python train.py --arch="unet" --model="image denoising model" --dataset="regions of photos with short descriptions (Visual Genome)" --train_examples=101725 --image_size=32 --crop_scale_min=0.7 --horizontal_flip=false --rotation_deg=5 --task="denoising" --loss="l1" --noise_std=0.4 --norm="batchnorm" --activation="silu" --widths=[64, 128, 192] --blocks_per_level=1 --block="basic" --attention=false --upsampling="nearest_conv" --init="xavier_uniform" --residual_init="scaled_by_depth" --optimizer="adamw" --lr=0.002 --beta1=0.9 --beta2=0.98 --eps=1e-08 --grad_clip=1.0 --ema_decay=0.995 --steps=32700 --batch_size=256 --epochs=82.3 --lr_schedule="cosine" --final_lr_fraction=0 --warmup_steps=1630 --weight_decay=0.04
Rows from block 2, named by matrix and row number. Rows with one number belong to one channel. Each number is 200 + 20 x the weight over its row's rms, rounded and kept within 0 to 999. All counts start at 0. After the name is the row's rms in percent of the matrix's.
# convs0: first 3x3 conv (model.mid.0.convs.0.weight, 192x192x3x3), inputs 40-47, a 3x3 kernel for each
# convs1: second 3x3 conv (model.mid.0.convs.1.weight, 192x192x3x3, transposed), outputs 40-47, a 3x3 kernel for each
convs0.69,105,194,200,177,194,205,189,193,196,193,158,159,177,176,186,191,184,183,183,216,217,190,211,229,204,190,221,180,153,195,218,181,236,190,200,183,204,188,179,171,192,168,196,190,170,210,191,211,190,183,223,222,185,211,214,230,232,267,211,232,246,227,223,243,228,219,211,209,194,227,213,243,243
convs0.70,097,208,193,199,210,193,205,202,189,202,198,190,182,208,197,199,194,189,193,196,188,205,201,188,196,198,188,190,190,206,202,200,218,213,187,210,202,196,186,206,186,188,201,190,192,200,204,196,197,195,198,192,196,201,197,202,205,185,215,213,198,164,189,157,186,202,235,192,188,225,213,189,216
convs0.71,106,164,201,202,191,216,209,175,189,183,207,181,174,177,158,161,189,166,152,211,210,179,229,236,164,187,191,173,182,167,205,156,150,237,199,201,218,183,186,221,186,165,214,184,186,197,199,192,186,184,213,211,192,202,189,208,200,211,187,182,184,214,205,202,235,211,245,206,186,223,199,203,232
convs0.72,104,206,211,197,203,208,203,207,201,207,215,217,206,212,191,171,186,197,180,193,181,195,217,221,212,185,187,199,207,201,205,203,224,205,185,195,204,205,203,196,194,226,212,199,245,203,188,201,213,216,218,175,163,184,171,180,202,199,176,177,179,175,180,179,197,184,202,204,212,223,209,218,212
convs0.73,099,212,214,158,211,217,163,216,224,212,192,221,222,209,206,201,191,184,194,191,167,172,215,227,165,185,179,194,178,217,201,181,195,258,208,193,192,212,192,200,201,196,169,189,202,191,194,193,198,201,202,162,217,206,190,192,223,207,160,173,185,166,169,177,201,191,206,200,200,241,196,216,192
convs0.74,093,208,210,195,215,211,203,213,215,188,199,199,203,197,188,205,201,196,219,196,167,188,199,174,191,189,156,171,203,196,192,199,188,203,191,187,204,182,187,195,208,192,203,209,193,208,205,209,206,204,216,190,198,228,215,223,215,223,208,200,215,169,161,200,183,220,183,165,221,196,190,213,208
convs0.75,096,198,198,186,227,209,181,196,192,186,184,188,228,155,207,269,201,220,237,223,194,191,192,185,210,199,212,193,200,209,200,199,195,194,213,198,176,203,221,218,172,242,254,198,248,238,214,194,183,229,189,170,213,189,208,187,184,191,174,190,190,195,197,186,208,210,201,218,215,170,220,211,195
convs0.76,112,207,199,188,201,203,200,186,194,193,222,207,189,219,210,203,206,207,203,185,198,157,177,211,188,169,183,213,186,190,196,193,189,188,188,206,196,205,207,200,199,185,186,185,189,210,207,186,182,214,198,196,237,190,150,196,206,208,204,195,199,198,199,199,163,179,195,180,186,194,185,203,187
convs0.77,093,187,173,194,198,171,207,192,186,211,175,172,156,183,184,162,163,149,157,163,180,201,164,203,206,182,219,182,188,179,174,203,215,199,189,185,218,191,183,192,192,187,167,197,176,184,216,206,196,213,195,180,218,224,206,196,187,188,203,194,204,181,216,219,215,235,220,218,231,201,205,163,156
convs0.78,102,193,190,190,197,202,188,186,193,186,185,187,198,194,201,232,211,210,226,204,201,206,226,218,201,209,214,197,187,206,202,178,188,160,220,197,160,212,228,220,191,215,201,229,236,228,168,195,160,140,166,129,185,205,169,207,216,209,200,211,199,211,224,220,200,201,208,198,199,214,188,200,217
convs0.79,105,230,239,204,202,187,175,185,158,179,179,170,181,215,253,239,239,259,238,197,192,180,201,222,201,204,190,186,178,192,194,201,218,195,192,209,185,184,196,169,189,218,212,190,223,210,169,178,197,201,181,199,228,209,206,188,183,205,199,214,219,210,224,205,225,220,211,215,240,211,212,200,201
convs0.80,106,185,186,196,188,193,204,188,188,184,213,200,206,219,207,217,210,214,213,181,195,216,200,198,184,230,206,192,218,210,190,193,180,180,184,196,214,222,197,239,220,142,208,233,219,193,224,212,189,144,166,175,186,208,209,201,209,200,193,182,185,190,181,189,193,173,190,198,201,212,202,190,210
convs0.81,108,185,183,174,186,194,185,178,191,181,198,197,203,186,176,178,197,200,197,192,189,184,212,217,195,212,197,172,184,213,200,192,185,190,198,179,181,208,255,227,209,262,225,202,241,223,215,227,214,195,217,218,167,188,203,195,185,191,183,171,179,194,194,197,167,200,164,175,217,190,156,171,174
convs0.82,101,181,187,169,192,203,197,197,214,209,185,205,196,178,206,199,185,190,203,192,195,219,201,184,174,225,201,180,204,207,176,179,203,190,171,199,191,209,208,231,234,267,253,204,215,212,202,199,193,204,211,208,214,229,235,187,173,175,169,166,174,193,182,179,233,216,225,229,241,222,209,218,195
convs0.83,091,193,219,243,163,211,270,146,188,237,214,217,207,221,212,202,219,220,209,203,200,211,193,210,230,168,183,183,195,178,173,195,131,139,238,182,198,200,203,205,205,235,226,220,223,190,217,188,208,232,199,218,222,197,217,196,181,158,236,195,167,258,228,188,204,181,153,221,216,183,191,182,174
convs0.84,106,195,220,201,203,221,191,185,200,195,199,204,190,196,177,183,211,202,196,219,193,194,240,189,172,201,171,157,212,207,200,219,213,210,198,197,202,210,208,217,189,144,193,179,198,211,203,189,197,197,200,190,205,190,217,206,201,213,206,190,199,215,205,204,198,213,196,212,227,204,185,220,201
convs0.85,105,193,192,208,195,196,201,205,205,200,230,200,189,195,204,179,179,176,175,195,183,218,203,191,233,179,182,206,201,181,194,194,186,206,187,195,190,207,206,207,221,235,221,209,229,242,210,204,196,239,257,185,217,231,210,217,203,206,189,192,198,201,200,204,188,165,166,204,218,203,201,221,221
convs0.86,102,198,167,193,202,212,190,189,218,185,216,202,198,223,202,213,202,148,211,182,176,181,211,234,225,212,202,225,198,234,210,198,218,193,181,195,186,218,163,207,210,176,180,193,210,200,188,239,224,171,217,223,169,136,188,201,203,209,187,181,199,181,169,188,199,179,206,222,225,206,207,209,191
convs0.87,111,188,196,201,189,166,175,198,184,181,192,203,228,207,212,224,203,209,213,237,205,199,224,245,217,208,216,229,182,205,191,183,190,181,190,198,190,196,196,191,199,193,192,224,180,199,163,166,203,184,199,138,170,189,181,221,212,205,195,207,214,185,208,219,181,175,200,194,204,168,198,204,183
convs0.88,106,179,191,198,200,191,197,194,187,178,187,192,180,218,201,191,193,179,187,204,195,174,219,246,217,180,201,235,205,216,209,205,181,205,221,148,168,177,171,205,177,199,193,209,198,187,220,212,241,180,208,184,207,204,210,204,196,197,195,172,176,210,197,192,207,207,207,196,188,185,171,202,211
convs0.89,104,169,180,159,193,234,210,185,191,195,195,190,211,213,199,179,204,207,196,187,185,193,183,203,224,182,198,198,214,215,207,239,226,214,212,208,196,203,215,182,194,235,175,220,227,191,201,207,205,218,229,214,209,194,205,201,207,219,215,205,224,215,215,216,202,189,196,201,223,205,207,189,187
convs0.90,105,218,241,212,198,222,194,178,172,177,216,201,210,205,190,210,206,173,188,195,199,184,200,205,178,192,200,186,205,213,218,180,176,200,195,185,213,230,232,215,208,223,214,208,212,217,199,191,169,191,192,191,191,187,188,207,207,221,193,190,211,214,199,208,214,221,202,228,240,209,205,222,199
convs0.91,109,197,187,203,199,174,205,203,184,204,182,204,204,180,200,200,205,230,206,204,188,214,198,153,196,217,217,193,211,192,213,217,206,218,212,220,191,212,219,193,211,267,223,209,204,210,197,194,193,192,203,260,203,205,200,212,209,211,200,197,191,201,201,204,191,195,185,203,198,163,197,205,204
convs0.92,101,177,200,188,172,226,200,172,213,178,189,180,172,179,195,178,180,195,180,223,202,207,208,205,200,197,186,184,202,209,197,207,207,201,215,224,207,172,203,197,204,209,208,205,192,177,208,192,172,199,205,161,181,197,190,219,199,187,186,200,175,200,193,169,194,186,223,186,167,202,199,169,186
convs0.93,101,226,229,208,221,225,217,202,195,211,191,162,184,191,196,178,219,228,210,168,189,159,206,213,189,225,253,217,189,205,213,202,205,205,212,200,212,160,188,176,194,233,188,183,214,192,191,244,222,159,187,187,146,142,196,173,164,175,201,196,193,202,198,197,179,184,220,172,224,211,169,232,190
convs0.94,098,217,211,202,213,202,191,202,200,188,216,197,201,209,190,218,225,227,235,197,199,160,194,214,182,177,209,189,197,198,188,190,223,215,209,218,203,177,213,204,200,196,168,208,210,168,193,194,189,195,201,182,179,182,179,224,209,204,227,210,211,207,206,199,192,201,217,215,235,199,216,218,183
convs0.95,089,156,142,163,202,237,219,231,289,247,209,238,218,201,217,204,186,204,175,189,193,211,204,192,189,207,195,229,194,165,225,187,144,218,202,130,197,185,180,180,193,191,210,204,185,193,194,221,216,198,209,227,197,211,228,231,222,231,204,170,199,159,150,187,217,262,214,206,236,180,201,205,191
convs0.96,105,220,212,184,187,202,183,183,198,187,184,181,205,214,184,212,208,210,230,194,177,193,205,212,209,156,167,171,194,236,204,203,208,204,200,211,209,211,223,200,249,285,232,224,246,218,223,201,215,222,214,244,237,211,193,209,205,218,201,178,204,199,201,231,212,185,196,180,164,165,184,204,182
convs0.97,102,181,186,197,194,204,199,211,225,199,212,218,218,211,208,219,188,203,206,210,176,195,209,244,225,191,231,191,233,208,189,185,205,233,202,188,199,188,212,187,195,208,197,202,211,216,193,218,190,185,208,203,175,199,203,226,216,210,240,219,208,206,179,170,199,206,181,236,219,198,179,161,205
convs0.98,112,198,192,196,181,193,173,181,166,167,194,195,211,193,189,221,211,219,218,211,215,235,188,177,192,208,210,201,195,197,206,205,168,211,206,204,229,144,164,135,78,107,70,172,149,165,197,214,193,199,218,255,195,197,195,226,233,216,215,219,210,215,208,208,188,212,176,192,207,135,203,217,191
convs0.99,104,199,192,188,207,193,216,190,194,196,183,198,181,228,208,161,208,202,177,197,221,189,184,187,181,181,171,191,194,209,192,203,210,220,199,200,240,209,197,228,217,169,173,224,175,219,196,192,173,176,245,258,146,237,216,203,202,193,190,188,185,210,205,189,211,197,214,204,188,197,216,205,207
convs0.100,105,189,192,210,183,199,212,181,193,214,200,201,180,225,202,155,195,202,180,222,209,170,226,214,194,213,220,198,209,196,202,209,207,201,200,216,203,192,241,230,185,215,191,200,222,210,207,192,192,227,203,159,236,200,184,199,210,200,201,207,201,200,201,205,202,207,183,197,212,193,194,192,181
convs0.101,095,208,194,200,209,198,207,202,195,200,204,192,187,215,199,201,197,189,189,200,190,199,200,185,196,196,190,193,187,206,201,201,217,212,185,213,201,192,184,200,180,193,199,190,190,197,204,193,201,198,191,195,199,199,196,205,209,188,221,216,198,168,193,153,185,212,244,187,190,230,212,185,215
convs0.102,103,186,204,192,165,204,193,171,214,183,207,188,199,183,175,215,177,171,204,201,196,176,205,208,195,202,192,194,160,160,187,160,143,152,192,144,154,210,204,193,212,196,188,191,176,172,176,201,203,162,204,225,198,202,211,214,209,212,211,208,201,195,195,217,223,231,214,210,201,208,214,210,234
convs0.103,097,215,228,225,214,189,179,199,148,135,201,180,201,177,189,215,194,198,200,211,204,219,222,201,216,197,164,182,190,199,184,195,210,207,200,230,239,199,195,196,205,195,195,205,197,176,191,210,200,199,230,215,174,183,161,202,176,189,199,197,219,210,217,223,196,190,181,218,235,204,214,225,203
convs0.104,104,186,188,202,205,201,206,196,189,180,205,211,222,178,186,168,183,208,183,179,173,192,223,212,187,174,190,209,192,192,203,196,186,165,208,194,206,204,227,235,233,279,262,205,219,217,217,172,173,253,214,222,220,201,190,216,216,219,189,196,193,200,218,209,176,207,197,175,208,210,176,196,207
convs0.105,097,206,195,200,210,199,204,197,193,207,198,193,186,205,204,202,196,189,195,202,189,202,201,182,197,202,185,188,187,207,200,200,217,216,185,212,198,193,184,203,184,191,200,195,191,201,205,195,201,197,196,195,197,198,200,203,206,186,220,215,200,163,189,151,185,209,238,187,187,225,210,188,219
convs0.106,101,199,201,203,215,206,208,200,190,203,197,204,189,190,187,180,203,211,182,206,205,213,176,198,187,193,203,195,202,196,206,204,178,212,207,200,213,201,214,220,221,191,227,219,174,221,191,181,187,243,241,221,220,195,188,199,209,198,202,224,204,207,225,204,191,171,186,222,246,226,168,194,191
convs0.107,106,222,204,211,217,193,195,181,163,179,188,205,203,182,174,161,224,217,177,224,222,192,228,216,204,194,197,175,209,196,209,189,171,193,191,205,217,194,172,178,164,127,166,185,150,163,186,207,191,202,189,174,192,182,185,207,198,213,204,204,213,226,230,236,188,204,201,209,226,221,210,207,191
convs0.108,108,194,198,208,188,195,186,190,170,194,195,182,198,214,220,209,200,207,206,202,207,197,217,228,222,165,180,141,200,193,197,204,201,179,198,181,211,187,207,205,210,229,212,192,166,181,203,217,211,169,142,175,214,233,222,190,202,204,204,199,194,218,216,218,211,214,205,209,208,192,194,186,203
convs0.109,101,186,203,177,215,242,207,187,216,191,226,211,218,211,186,192,228,212,216,212,210,197,204,211,203,188,205,208,216,219,236,202,205,223,212,211,236,208,221,203,187,225,209,191,211,194,202,204,202,205,213,216,206,203,195,220,209,223,192,175,203,217,200,220,218,231,228,209,222,219,209,230,228
convs0.110,078,181,212,234,171,215,237,181,218,238,201,207,201,191,211,215,196,209,208,201,195,191,206,221,220,177,190,173,216,185,187,238,208,159,225,221,229,211,222,207,197,247,245,197,205,204,182,180,167,217,197,173,206,199,205,218,229,194,216,215,190,216,213,191,201,209,194,234,204,180,218,190,187
convs0.111,099,165,178,186,204,168,174,200,179,195,189,174,195,208,221,232,196,199,205,213,199,194,218,188,213,207,193,224,172,201,209,224,262,246,182,232,250,211,191,192,196,213,223,189,212,191,220,211,222,248,215,186,194,208,214,192,196,215,192,202,220,190,197,215,247,227,218,217,222,217,234,209,218
convs0.112,109,203,194,176,206,199,189,177,178,199,211,194,200,200,181,205,195,173,203,168,209,180,196,208,182,176,176,164,201,209,196,189,201,201,198,194,187,202,198,188,193,178,193,157,182,180,154,154,142,159,170,142,140,141,119,191,186,200,199,184,200,211,188,195,198,201,205,209,212,210,206,214,182
convs0.113,103,213,200,189,208,192,202,187,163,192,194,205,223,224,233,216,237,248,206,192,201,211,194,160,205,196,232,213,201,215,208,195,172,193,195,187,189,192,216,208,228,243,214,223,201,204,210,212,196,202,209,213,176,187,209,206,220,207,220,219,210,204,198,211,176,202,200,190,197,181,185,183,215
convs0.114,099,202,214,193,190,224,208,190,210,182,206,190,193,175,173,181,213,218,213,225,216,196,212,211,211,182,200,220,206,201,186,167,177,195,166,194,208,216,190,195,201,189,223,222,214,231,214,204,202,218,192,180,229,184,173,249,215,217,210,188,206,213,193,190,223,201,208,216,219,201,218,181,207
convs1.69,102,178,193,189,197,193,202,195,180,196,224,176,187,213,161,192,196,181,197,198,210,184,195,234,196,201,210,198,206,147,187,173,110,127,208,211,194,197,207,199,174,199,189,182,172,164,190,185,217,185,197,223,198,174,175,178,202,187,193,221,204,171,215,197,218,221,189,202,212,184,200,212,210
convs1.70,052,223,208,211,190,182,185,201,200,211,226,200,195,198,188,200,188,182,201,198,196,197,207,212,199,205,213,214,198,188,208,197,188,187,198,193,190,216,215,206,169,177,184,201,211,204,216,189,217,212,188,198,216,215,192,200,188,199,205,199,200,230,211,190,201,191,182,203,189,195,208,200,188
convs1.71,100,167,196,179,204,204,193,190,206,188,196,202,198,209,214,210,210,204,206,217,203,207,219,205,201,175,185,178,205,246,233,202,206,186,213,225,218,205,232,215,204,210,208,209,187,194,189,197,196,188,179,198,191,176,190,241,229,253,202,198,228,204,192,236,212,221,222,187,193,207,198,176,209
convs1.72,104,233,203,205,205,181,196,223,222,214,200,170,207,173,149,200,180,193,207,160,184,210,183,165,199,219,215,205,221,218,207,222,214,206,205,211,203,181,179,207,178,160,193,204,168,190,195,209,206,201,190,193,207,210,203,184,218,186,201,218,175,186,198,194,208,177,188,207,183,189,212,174,184
convs1.73,099,200,215,220,194,228,234,185,221,219,209,221,211,214,205,195,220,211,198,233,265,203,172,212,144,144,149,94,211,222,230,223,185,215,211,184,198,190,205,219,196,221,218,185,213,218,199,214,194,189,183,175,221,203,201,209,199,189,200,204,174,186,208,205,190,203,204,194,173,202,253,221,217
convs1.74,099,234,219,214,206,192,204,206,195,205,228,234,229,202,199,212,196,205,232,206,225,224,178,192,190,183,196,189,169,157,172,204,199,202,176,178,176,239,205,198,218,198,196,211,218,198,198,212,200,199,216,197,212,217,209,170,211,189,183,190,172,179,182,174,193,211,187,178,214,189,161,194,189
convs1.75,098,194,179,181,184,179,192,184,191,188,216,199,167,187,189,193,218,202,163,203,210,209,179,192,205,184,203,192,185,195,192,166,210,206,185,205,180,177,160,162,147,165,187,177,204,200,201,205,219,229,214,217,240,203,185,191,200,197,202,202,191,192,185,205,199,161,174,185,175,205,207,185,166
convs1.76,115,223,194,197,185,157,191,178,185,218,192,175,171,184,166,202,180,160,184,221,190,197,154,136,176,186,182,192,204,148,167,185,210,185,187,202,203,220,222,216,205,173,185,205,183,233,196,234,222,230,264,215,205,186,183,171,168,183,168,199,185,203,224,214,199,188,177,189,215,191,197,214,169
convs1.77,095,246,192,216,181,109,167,199,163,196,189,195,213,189,182,186,188,180,177,249,221,200,205,162,173,216,209,222,259,212,217,218,136,184,228,185,204,213,201,218,208,209,224,219,220,223,211,204,181,215,209,201,187,192,186,240,252,185,194,173,159,172,177,174,205,212,210,213,235,206,202,207,186
convs1.78,104,195,201,189,206,210,215,212,215,217,214,206,191,213,192,202,194,175,189,213,201,199,210,237,241,212,211,224,197,216,207,197,200,180,205,212,210,198,193,212,193,208,216,207,199,212,196,181,209,165,145,193,192,197,229,203,167,171,201,187,198,177,191,202,186,210,236,188,219,225,190,214,209
convs1.79,102,210,222,197,206,190,181,222,190,208,178,194,178,178,207,193,190,205,181,203,174,194,197,183,194,213,229,227,230,199,205,218,225,237,201,221,224,163,175,188,190,209,218,204,220,211,184,197,204,182,168,194,186,205,216,248,224,225,199,223,213,192,195,200,205,202,212,199,174,182,237,224,211
convs1.80,089,208,212,216,210,206,209,207,199,197,199,208,208,176,187,182,203,203,199,199,179,203,205,175,198,225,196,214,211,189,200,198,186,209,204,211,225,233,220,216,193,170,205,180,159,188,198,221,226,173,187,201,193,213,218,206,201,167,194,189,170,185,152,146,219,214,232,191,179,217,180,180,214
convs1.81,093,205,219,210,204,210,205,192,198,190,202,204,202,224,215,195,198,195,184,147,154,179,160,170,187,195,191,198,198,186,184,182,183,178,214,202,200,202,217,211,215,241,228,209,233,229,166,194,189,161,208,221,184,205,202,211,191,144,227,201,165,222,204,178,198,194,214,197,202,211,192,198,207
convs1.82,105,175,174,171,187,180,176,187,185,178,174,205,231,172,184,219,193,206,213,201,218,189,159,210,193,170,188,165,205,198,167,188,164,125,188,178,160,243,226,213,248,243,208,216,219,205,192,171,152,187,184,191,179,186,198,211,208,191,247,221,179,226,214,173,224,214,222,184,190,194,180,202,203
convs1.83,096,171,193,217,144,157,222,190,186,195,200,225,204,189,187,181,200,195,195,222,240,210,210,194,197,211,191,179,218,215,195,196,206,190,196,206,201,203,197,182,187,184,196,186,213,174,183,186,172,182,193,180,193,203,198,195,177,194,210,208,211,218,210,202,184,179,193,183,203,218,208,233,237
convs1.84,105,213,209,208,205,199,211,201,198,196,218,215,207,219,187,191,213,222,211,157,194,183,168,222,194,187,185,181,233,213,217,226,199,152,203,219,176,203,233,211,223,214,204,232,223,218,198,212,202,210,207,207,213,205,199,204,208,188,194,211,188,198,209,189,193,207,210,212,202,198,195,176,194
convs1.85,094,164,174,182,159,160,171,166,159,171,197,215,193,217,220,193,235,218,169,177,184,204,201,186,218,205,190,211,239,226,227,198,208,223,202,189,205,188,177,177,216,173,183,230,227,204,225,200,173,208,182,161,174,206,181,211,233,214,209,200,179,190,162,155,204,214,219,201,192,221,206,211,219
convs1.86,098,187,162,200,186,169,186,184,177,190,199,167,190,217,202,200,204,208,203,181,180,208,209,207,214,191,183,184,168,187,176,206,217,212,189,178,195,163,179,186,181,200,190,201,237,212,197,235,233,194,193,199,188,194,219,231,219,202,181,211,194,213,235,220,207,226,238,190,191,199,198,210,211
convs1.87,124,179,192,196,202,174,201,212,213,202,173,176,215,199,186,194,185,182,237,191,183,208,218,241,217,205,198,213,190,177,191,220,216,200,203,204,187,196,190,203,183,185,200,203,172,179,204,209,221,144,180,216,167,180,219,213,196,205,141,190,207,218,189,215,219,221,176,180,256,225,182,191,231
convs1.88,096,191,200,206,204,234,245,182,213,201,236,200,169,225,205,176,162,189,190,216,221,207,199,216,208,189,201,197,203,219,193,193,182,164,183,175,185,174,169,151,210,221,181,176,201,206,201,196,216,222,187,201,228,206,233,221,215,212,187,200,212,192,199,223,208,212,193,193,188,182,169,150,182
convs1.89,100,194,188,211,192,170,216,205,203,236,200,198,201,192,182,189,211,209,188,204,209,201,196,174,182,199,196,197,231,210,223,186,137,187,220,197,222,216,225,233,204,209,224,190,181,196,199,201,218,194,193,220,202,191,203,216,211,232,213,193,209,200,187,194,220,203,211,207,224,197,209,226,205
convs1.90,094,172,205,205,179,206,205,183,190,186,213,207,208,228,195,198,220,186,205,209,207,201,216,223,194,218,203,181,198,160,204,226,167,204,194,184,177,198,209,186,197,199,187,203,190,182,195,188,191,189,189,190,220,215,202,215,228,189,205,221,203,197,224,199,210,209,202,186,172,171,178,161,182
convs1.91,100,200,210,205,202,206,215,202,207,210,198,201,209,133,155,179,181,198,207,223,197,177,176,200,209,210,204,216,184,223,209,201,229,208,196,209,212,192,231,230,186,247,222,182,199,201,187,183,220,219,177,213,213,183,208,158,180,197,217,232,240,185,197,189,210,229,216,222,232,180,191,201,185
convs1.92,097,177,180,189,174,185,184,176,183,194,201,227,222,182,216,214,179,192,209,217,203,192,223,195,172,212,170,159,174,186,175,154,186,197,141,176,178,199,199,200,202,211,197,179,196,195,200,214,208,219,209,201,210,197,219,165,184,185,188,203,224,177,192,205,191,188,187,192,169,166,188,175,176
convs1.93,099,205,216,228,180,173,182,186,179,175,178,140,205,187,175,226,201,203,208,202,192,209,181,164,173,207,234,217,208,232,217,196,212,198,205,200,189,140,185,199,188,204,194,220,231,226,218,245,201,171,185,216,201,174,201,133,128,140,177,197,169,211,208,172,192,166,211,200,183,190,208,213,191
convs1.94,106,203,190,202,192,166,184,187,181,182,229,181,198,231,211,224,230,197,226,225,204,202,204,190,179,180,158,162,234,211,174,209,208,174,211,224,207,201,185,188,200,184,173,179,165,189,215,176,171,225,174,141,202,179,153,198,207,191,196,210,191,204,223,185,201,189,194,189,200,204,209,200,208
convs1.95,097,172,145,169,187,167,195,230,262,253,224,217,203,210,206,206,213,197,206,170,155,218,204,183,202,213,184,154,146,160,190,204,144,194,218,203,220,219,194,208,195,210,219,195,231,224,187,196,218,192,198,223,222,209,207,205,222,221,201,160,194,247,214,206,203,216,183,198,201,204,222,191,198
convs1.96,109,222,224,237,234,228,251,221,207,223,175,197,203,205,219,205,210,207,170,176,196,185,177,188,168,216,191,185,237,205,211,202,207,203,208,215,186,210,213,224,191,246,236,218,222,202,215,221,227,217,258,237,190,217,218,160,194,181,196,211,198,179,161,173,218,220,222,232,218,231,204,198,219
convs1.97,099,232,249,200,245,157,154,189,128,182,207,226,203,189,179,185,206,219,200,212,228,200,207,185,195,188,186,212,213,168,204,172,192,255,217,232,209,182,185,184,205,197,217,187,174,192,198,190,210,189,173,210,269,227,210,215,196,205,193,235,228,200,184,190,200,188,223,179,185,207,182,213,213
convs1.98,101,209,209,198,206,201,204,221,209,210,198,209,199,194,230,234,178,190,190,197,194,196,196,216,235,205,211,224,207,211,207,223,240,232,181,195,204,175,182,190,154,174,199,175,164,173,178,159,191,233,210,259,194,162,187,188,174,193,219,201,208,204,201,194,211,213,216,189,215,200,194,214,199
convs1.99,104,196,204,200,201,200,192,197,195,194,180,180,188,231,191,144,191,191,177,152,187,177,228,197,165,217,189,183,185,197,186,202,157,151,215,209,215,201,195,178,206,167,172,187,170,203,223,179,178,171,152,165,185,215,185,222,194,190,200,183,207,212,180,191,224,215,164,216,178,126,199,218,196
convs1.100,108,205,213,190,227,219,212,210,201,206,203,218,201,204,213,199,195,212,193,202,192,181,246,206,168,209,195,190,214,191,211,216,185,197,205,201,210,222,211,218,230,200,196,227,223,204,223,198,154,182,185,177,174,207,193,188,192,189,175,206,195,198,210,193,195,197,208,211,209,179,197,206,211
convs1.101,052,222,211,211,191,184,184,203,204,212,228,203,198,205,193,202,193,184,205,198,196,198,210,212,200,207,214,216,199,191,213,199,192,194,198,197,196,215,216,208,171,176,185,206,211,206,218,186,213,213,185,199,216,212,193,193,181,196,202,197,201,229,213,193,198,189,179,199,186,191,203,198,187
convs1.102,098,193,224,176,206,219,191,208,219,210,206,215,196,196,212,190,210,210,216,223,219,193,242,212,176,214,191,168,186,192,191,200,177,215,190,188,191,226,171,207,230,166,205,223,165,185,191,212,190,203,197,203,208,206,220,197,202,219,208,189,206,215,213,202,219,204,188,206,213,182,206,220,184
convs1.103,097,214,193,185,212,177,182,211,192,205,193,197,188,210,220,200,190,201,188,221,222,160,211,212,175,197,203,179,236,234,197,181,190,150,189,168,175,194,197,208,212,223,201,213,202,171,222,228,236,213,206,213,197,205,216,164,185,200,188,199,204,197,210,195,190,178,171,235,208,182,239,225,208
convs1.104,099,192,191,186,258,241,218,217,211,190,208,204,217,224,210,205,200,190,182,209,204,203,229,220,208,205,203,210,208,222,229,216,205,208,213,202,215,201,188,169,214,213,186,215,226,192,187,193,230,190,183,231,176,195,190,178,199,198,250,229,225,199,191,182,179,192,214,197,201,222,176,195,212
convs1.105,051,224,209,214,185,178,184,198,199,210,230,203,197,202,191,201,190,184,204,198,201,204,209,213,199,205,215,214,197,189,214,198,190,191,197,194,192,215,215,209,169,172,182,201,204,203,215,189,217,211,187,198,214,216,193,196,184,192,203,199,200,229,210,187,199,191,182,201,189,196,203,196,186
convs1.106,114,195,185,186,187,190,189,217,202,192,200,195,197,179,173,192,179,201,191,204,208,176,193,191,164,220,206,179,188,170,194,187,195,216,200,210,220,228,244,215,229,262,185,194,202,193,207,206,196,264,231,181,215,206,210,168,179,182,177,200,183,157,171,166,214,197,195,236,205,174,244,212,204
convs1.107,101,197,217,200,187,195,201,203,196,197,175,197,200,156,167,183,193,188,189,189,203,179,199,249,212,169,183,174,218,229,249,202,194,195,203,202,197,214,194,220,191,210,233,204,227,228,228,193,219,211,183,225,231,190,232,168,190,167,180,193,170,165,180,182,220,196,189,214,202,185,197,201,196
convs1.108,115,194,165,198,216,198,224,202,189,205,186,171,193,210,191,194,198,181,184,196,188,209,179,192,224,199,197,219,205,221,200,199,192,193,201,210,184,188,155,199,212,189,233,215,198,218,235,225,230,217,220,211,207,219,216,204,223,186,217,187,189,219,196,201,210,169,200,203,161,211,197,161,194
convs1.109,111,176,204,190,210,234,222,190,220,208,201,209,209,231,232,233,214,214,216,237,243,200,243,235,176,203,185,140,185,192,222,188,192,219,220,201,233,205,218,197,199,205,185,194,194,168,200,190,185,202,190,195,212,195,199,184,200,219,175,199,212,208,210,226,204,197,225,166,174,216,185,174,208
convs1.110,096,198,207,192,204,210,209,182,186,199,204,208,202,185,186,186,195,196,183,210,197,168,175,179,142,184,175,136,216,237,257,215,205,246,225,237,246,192,203,196,186,185,186,191,182,155,206,189,195,192,173,189,199,201,198,185,215,232,177,229,241,158,195,232,206,172,234,210,181,240,222,195,224
convs1.111,092,194,176,217,188,161,185,241,211,228,208,182,167,213,219,195,198,198,181,179,173,182,182,171,201,191,207,208,157,176,185,142,141,162,155,130,160,199,194,195,203,191,209,209,221,201,181,191,199,200,216,207,218,199,198,183,195,223,169,163,203,194,177,218,164,169,186,192,198,204,200,188,178
convs1.112,099,178,172,178,208,207,207,192,185,183,199,171,212,187,175,215,218,204,204,214,190,242,195,197,246,190,211,229,202,213,209,193,200,162,217,226,190,193,209,202,168,217,202,155,191,180,157,214,212,131,192,175,136,152,152,195,182,175,193,180,178,194,210,179,190,199,234,182,213,227,217,249,245
convs1.113,101,210,186,209,183,154,194,202,184,180,204,232,198,212,211,201,214,224,212,239,210,179,221,140,148,182,151,149,179,196,194,189,195,211,185,195,200,215,192,182,232,197,183,193,169,181,199,175,193,207,206,225,195,201,201,197,176,210,198,182,208,208,194,222,218,203,218,196,160,192,177,168,203
convs1.114,090,198,215,200,185,207,206,193,199,209,177,179,178,207,217,214,190,205,198,191,221,196,184,208,184,191,192,198,208,200,196,206,195,201,227,236,213,200,199,191,209,210,208,190,207,194,194,199,168,178,202,178,170,176,175,180,201,193,179,206,207,173,179,190,214,219,236,210,224,220,224,223,182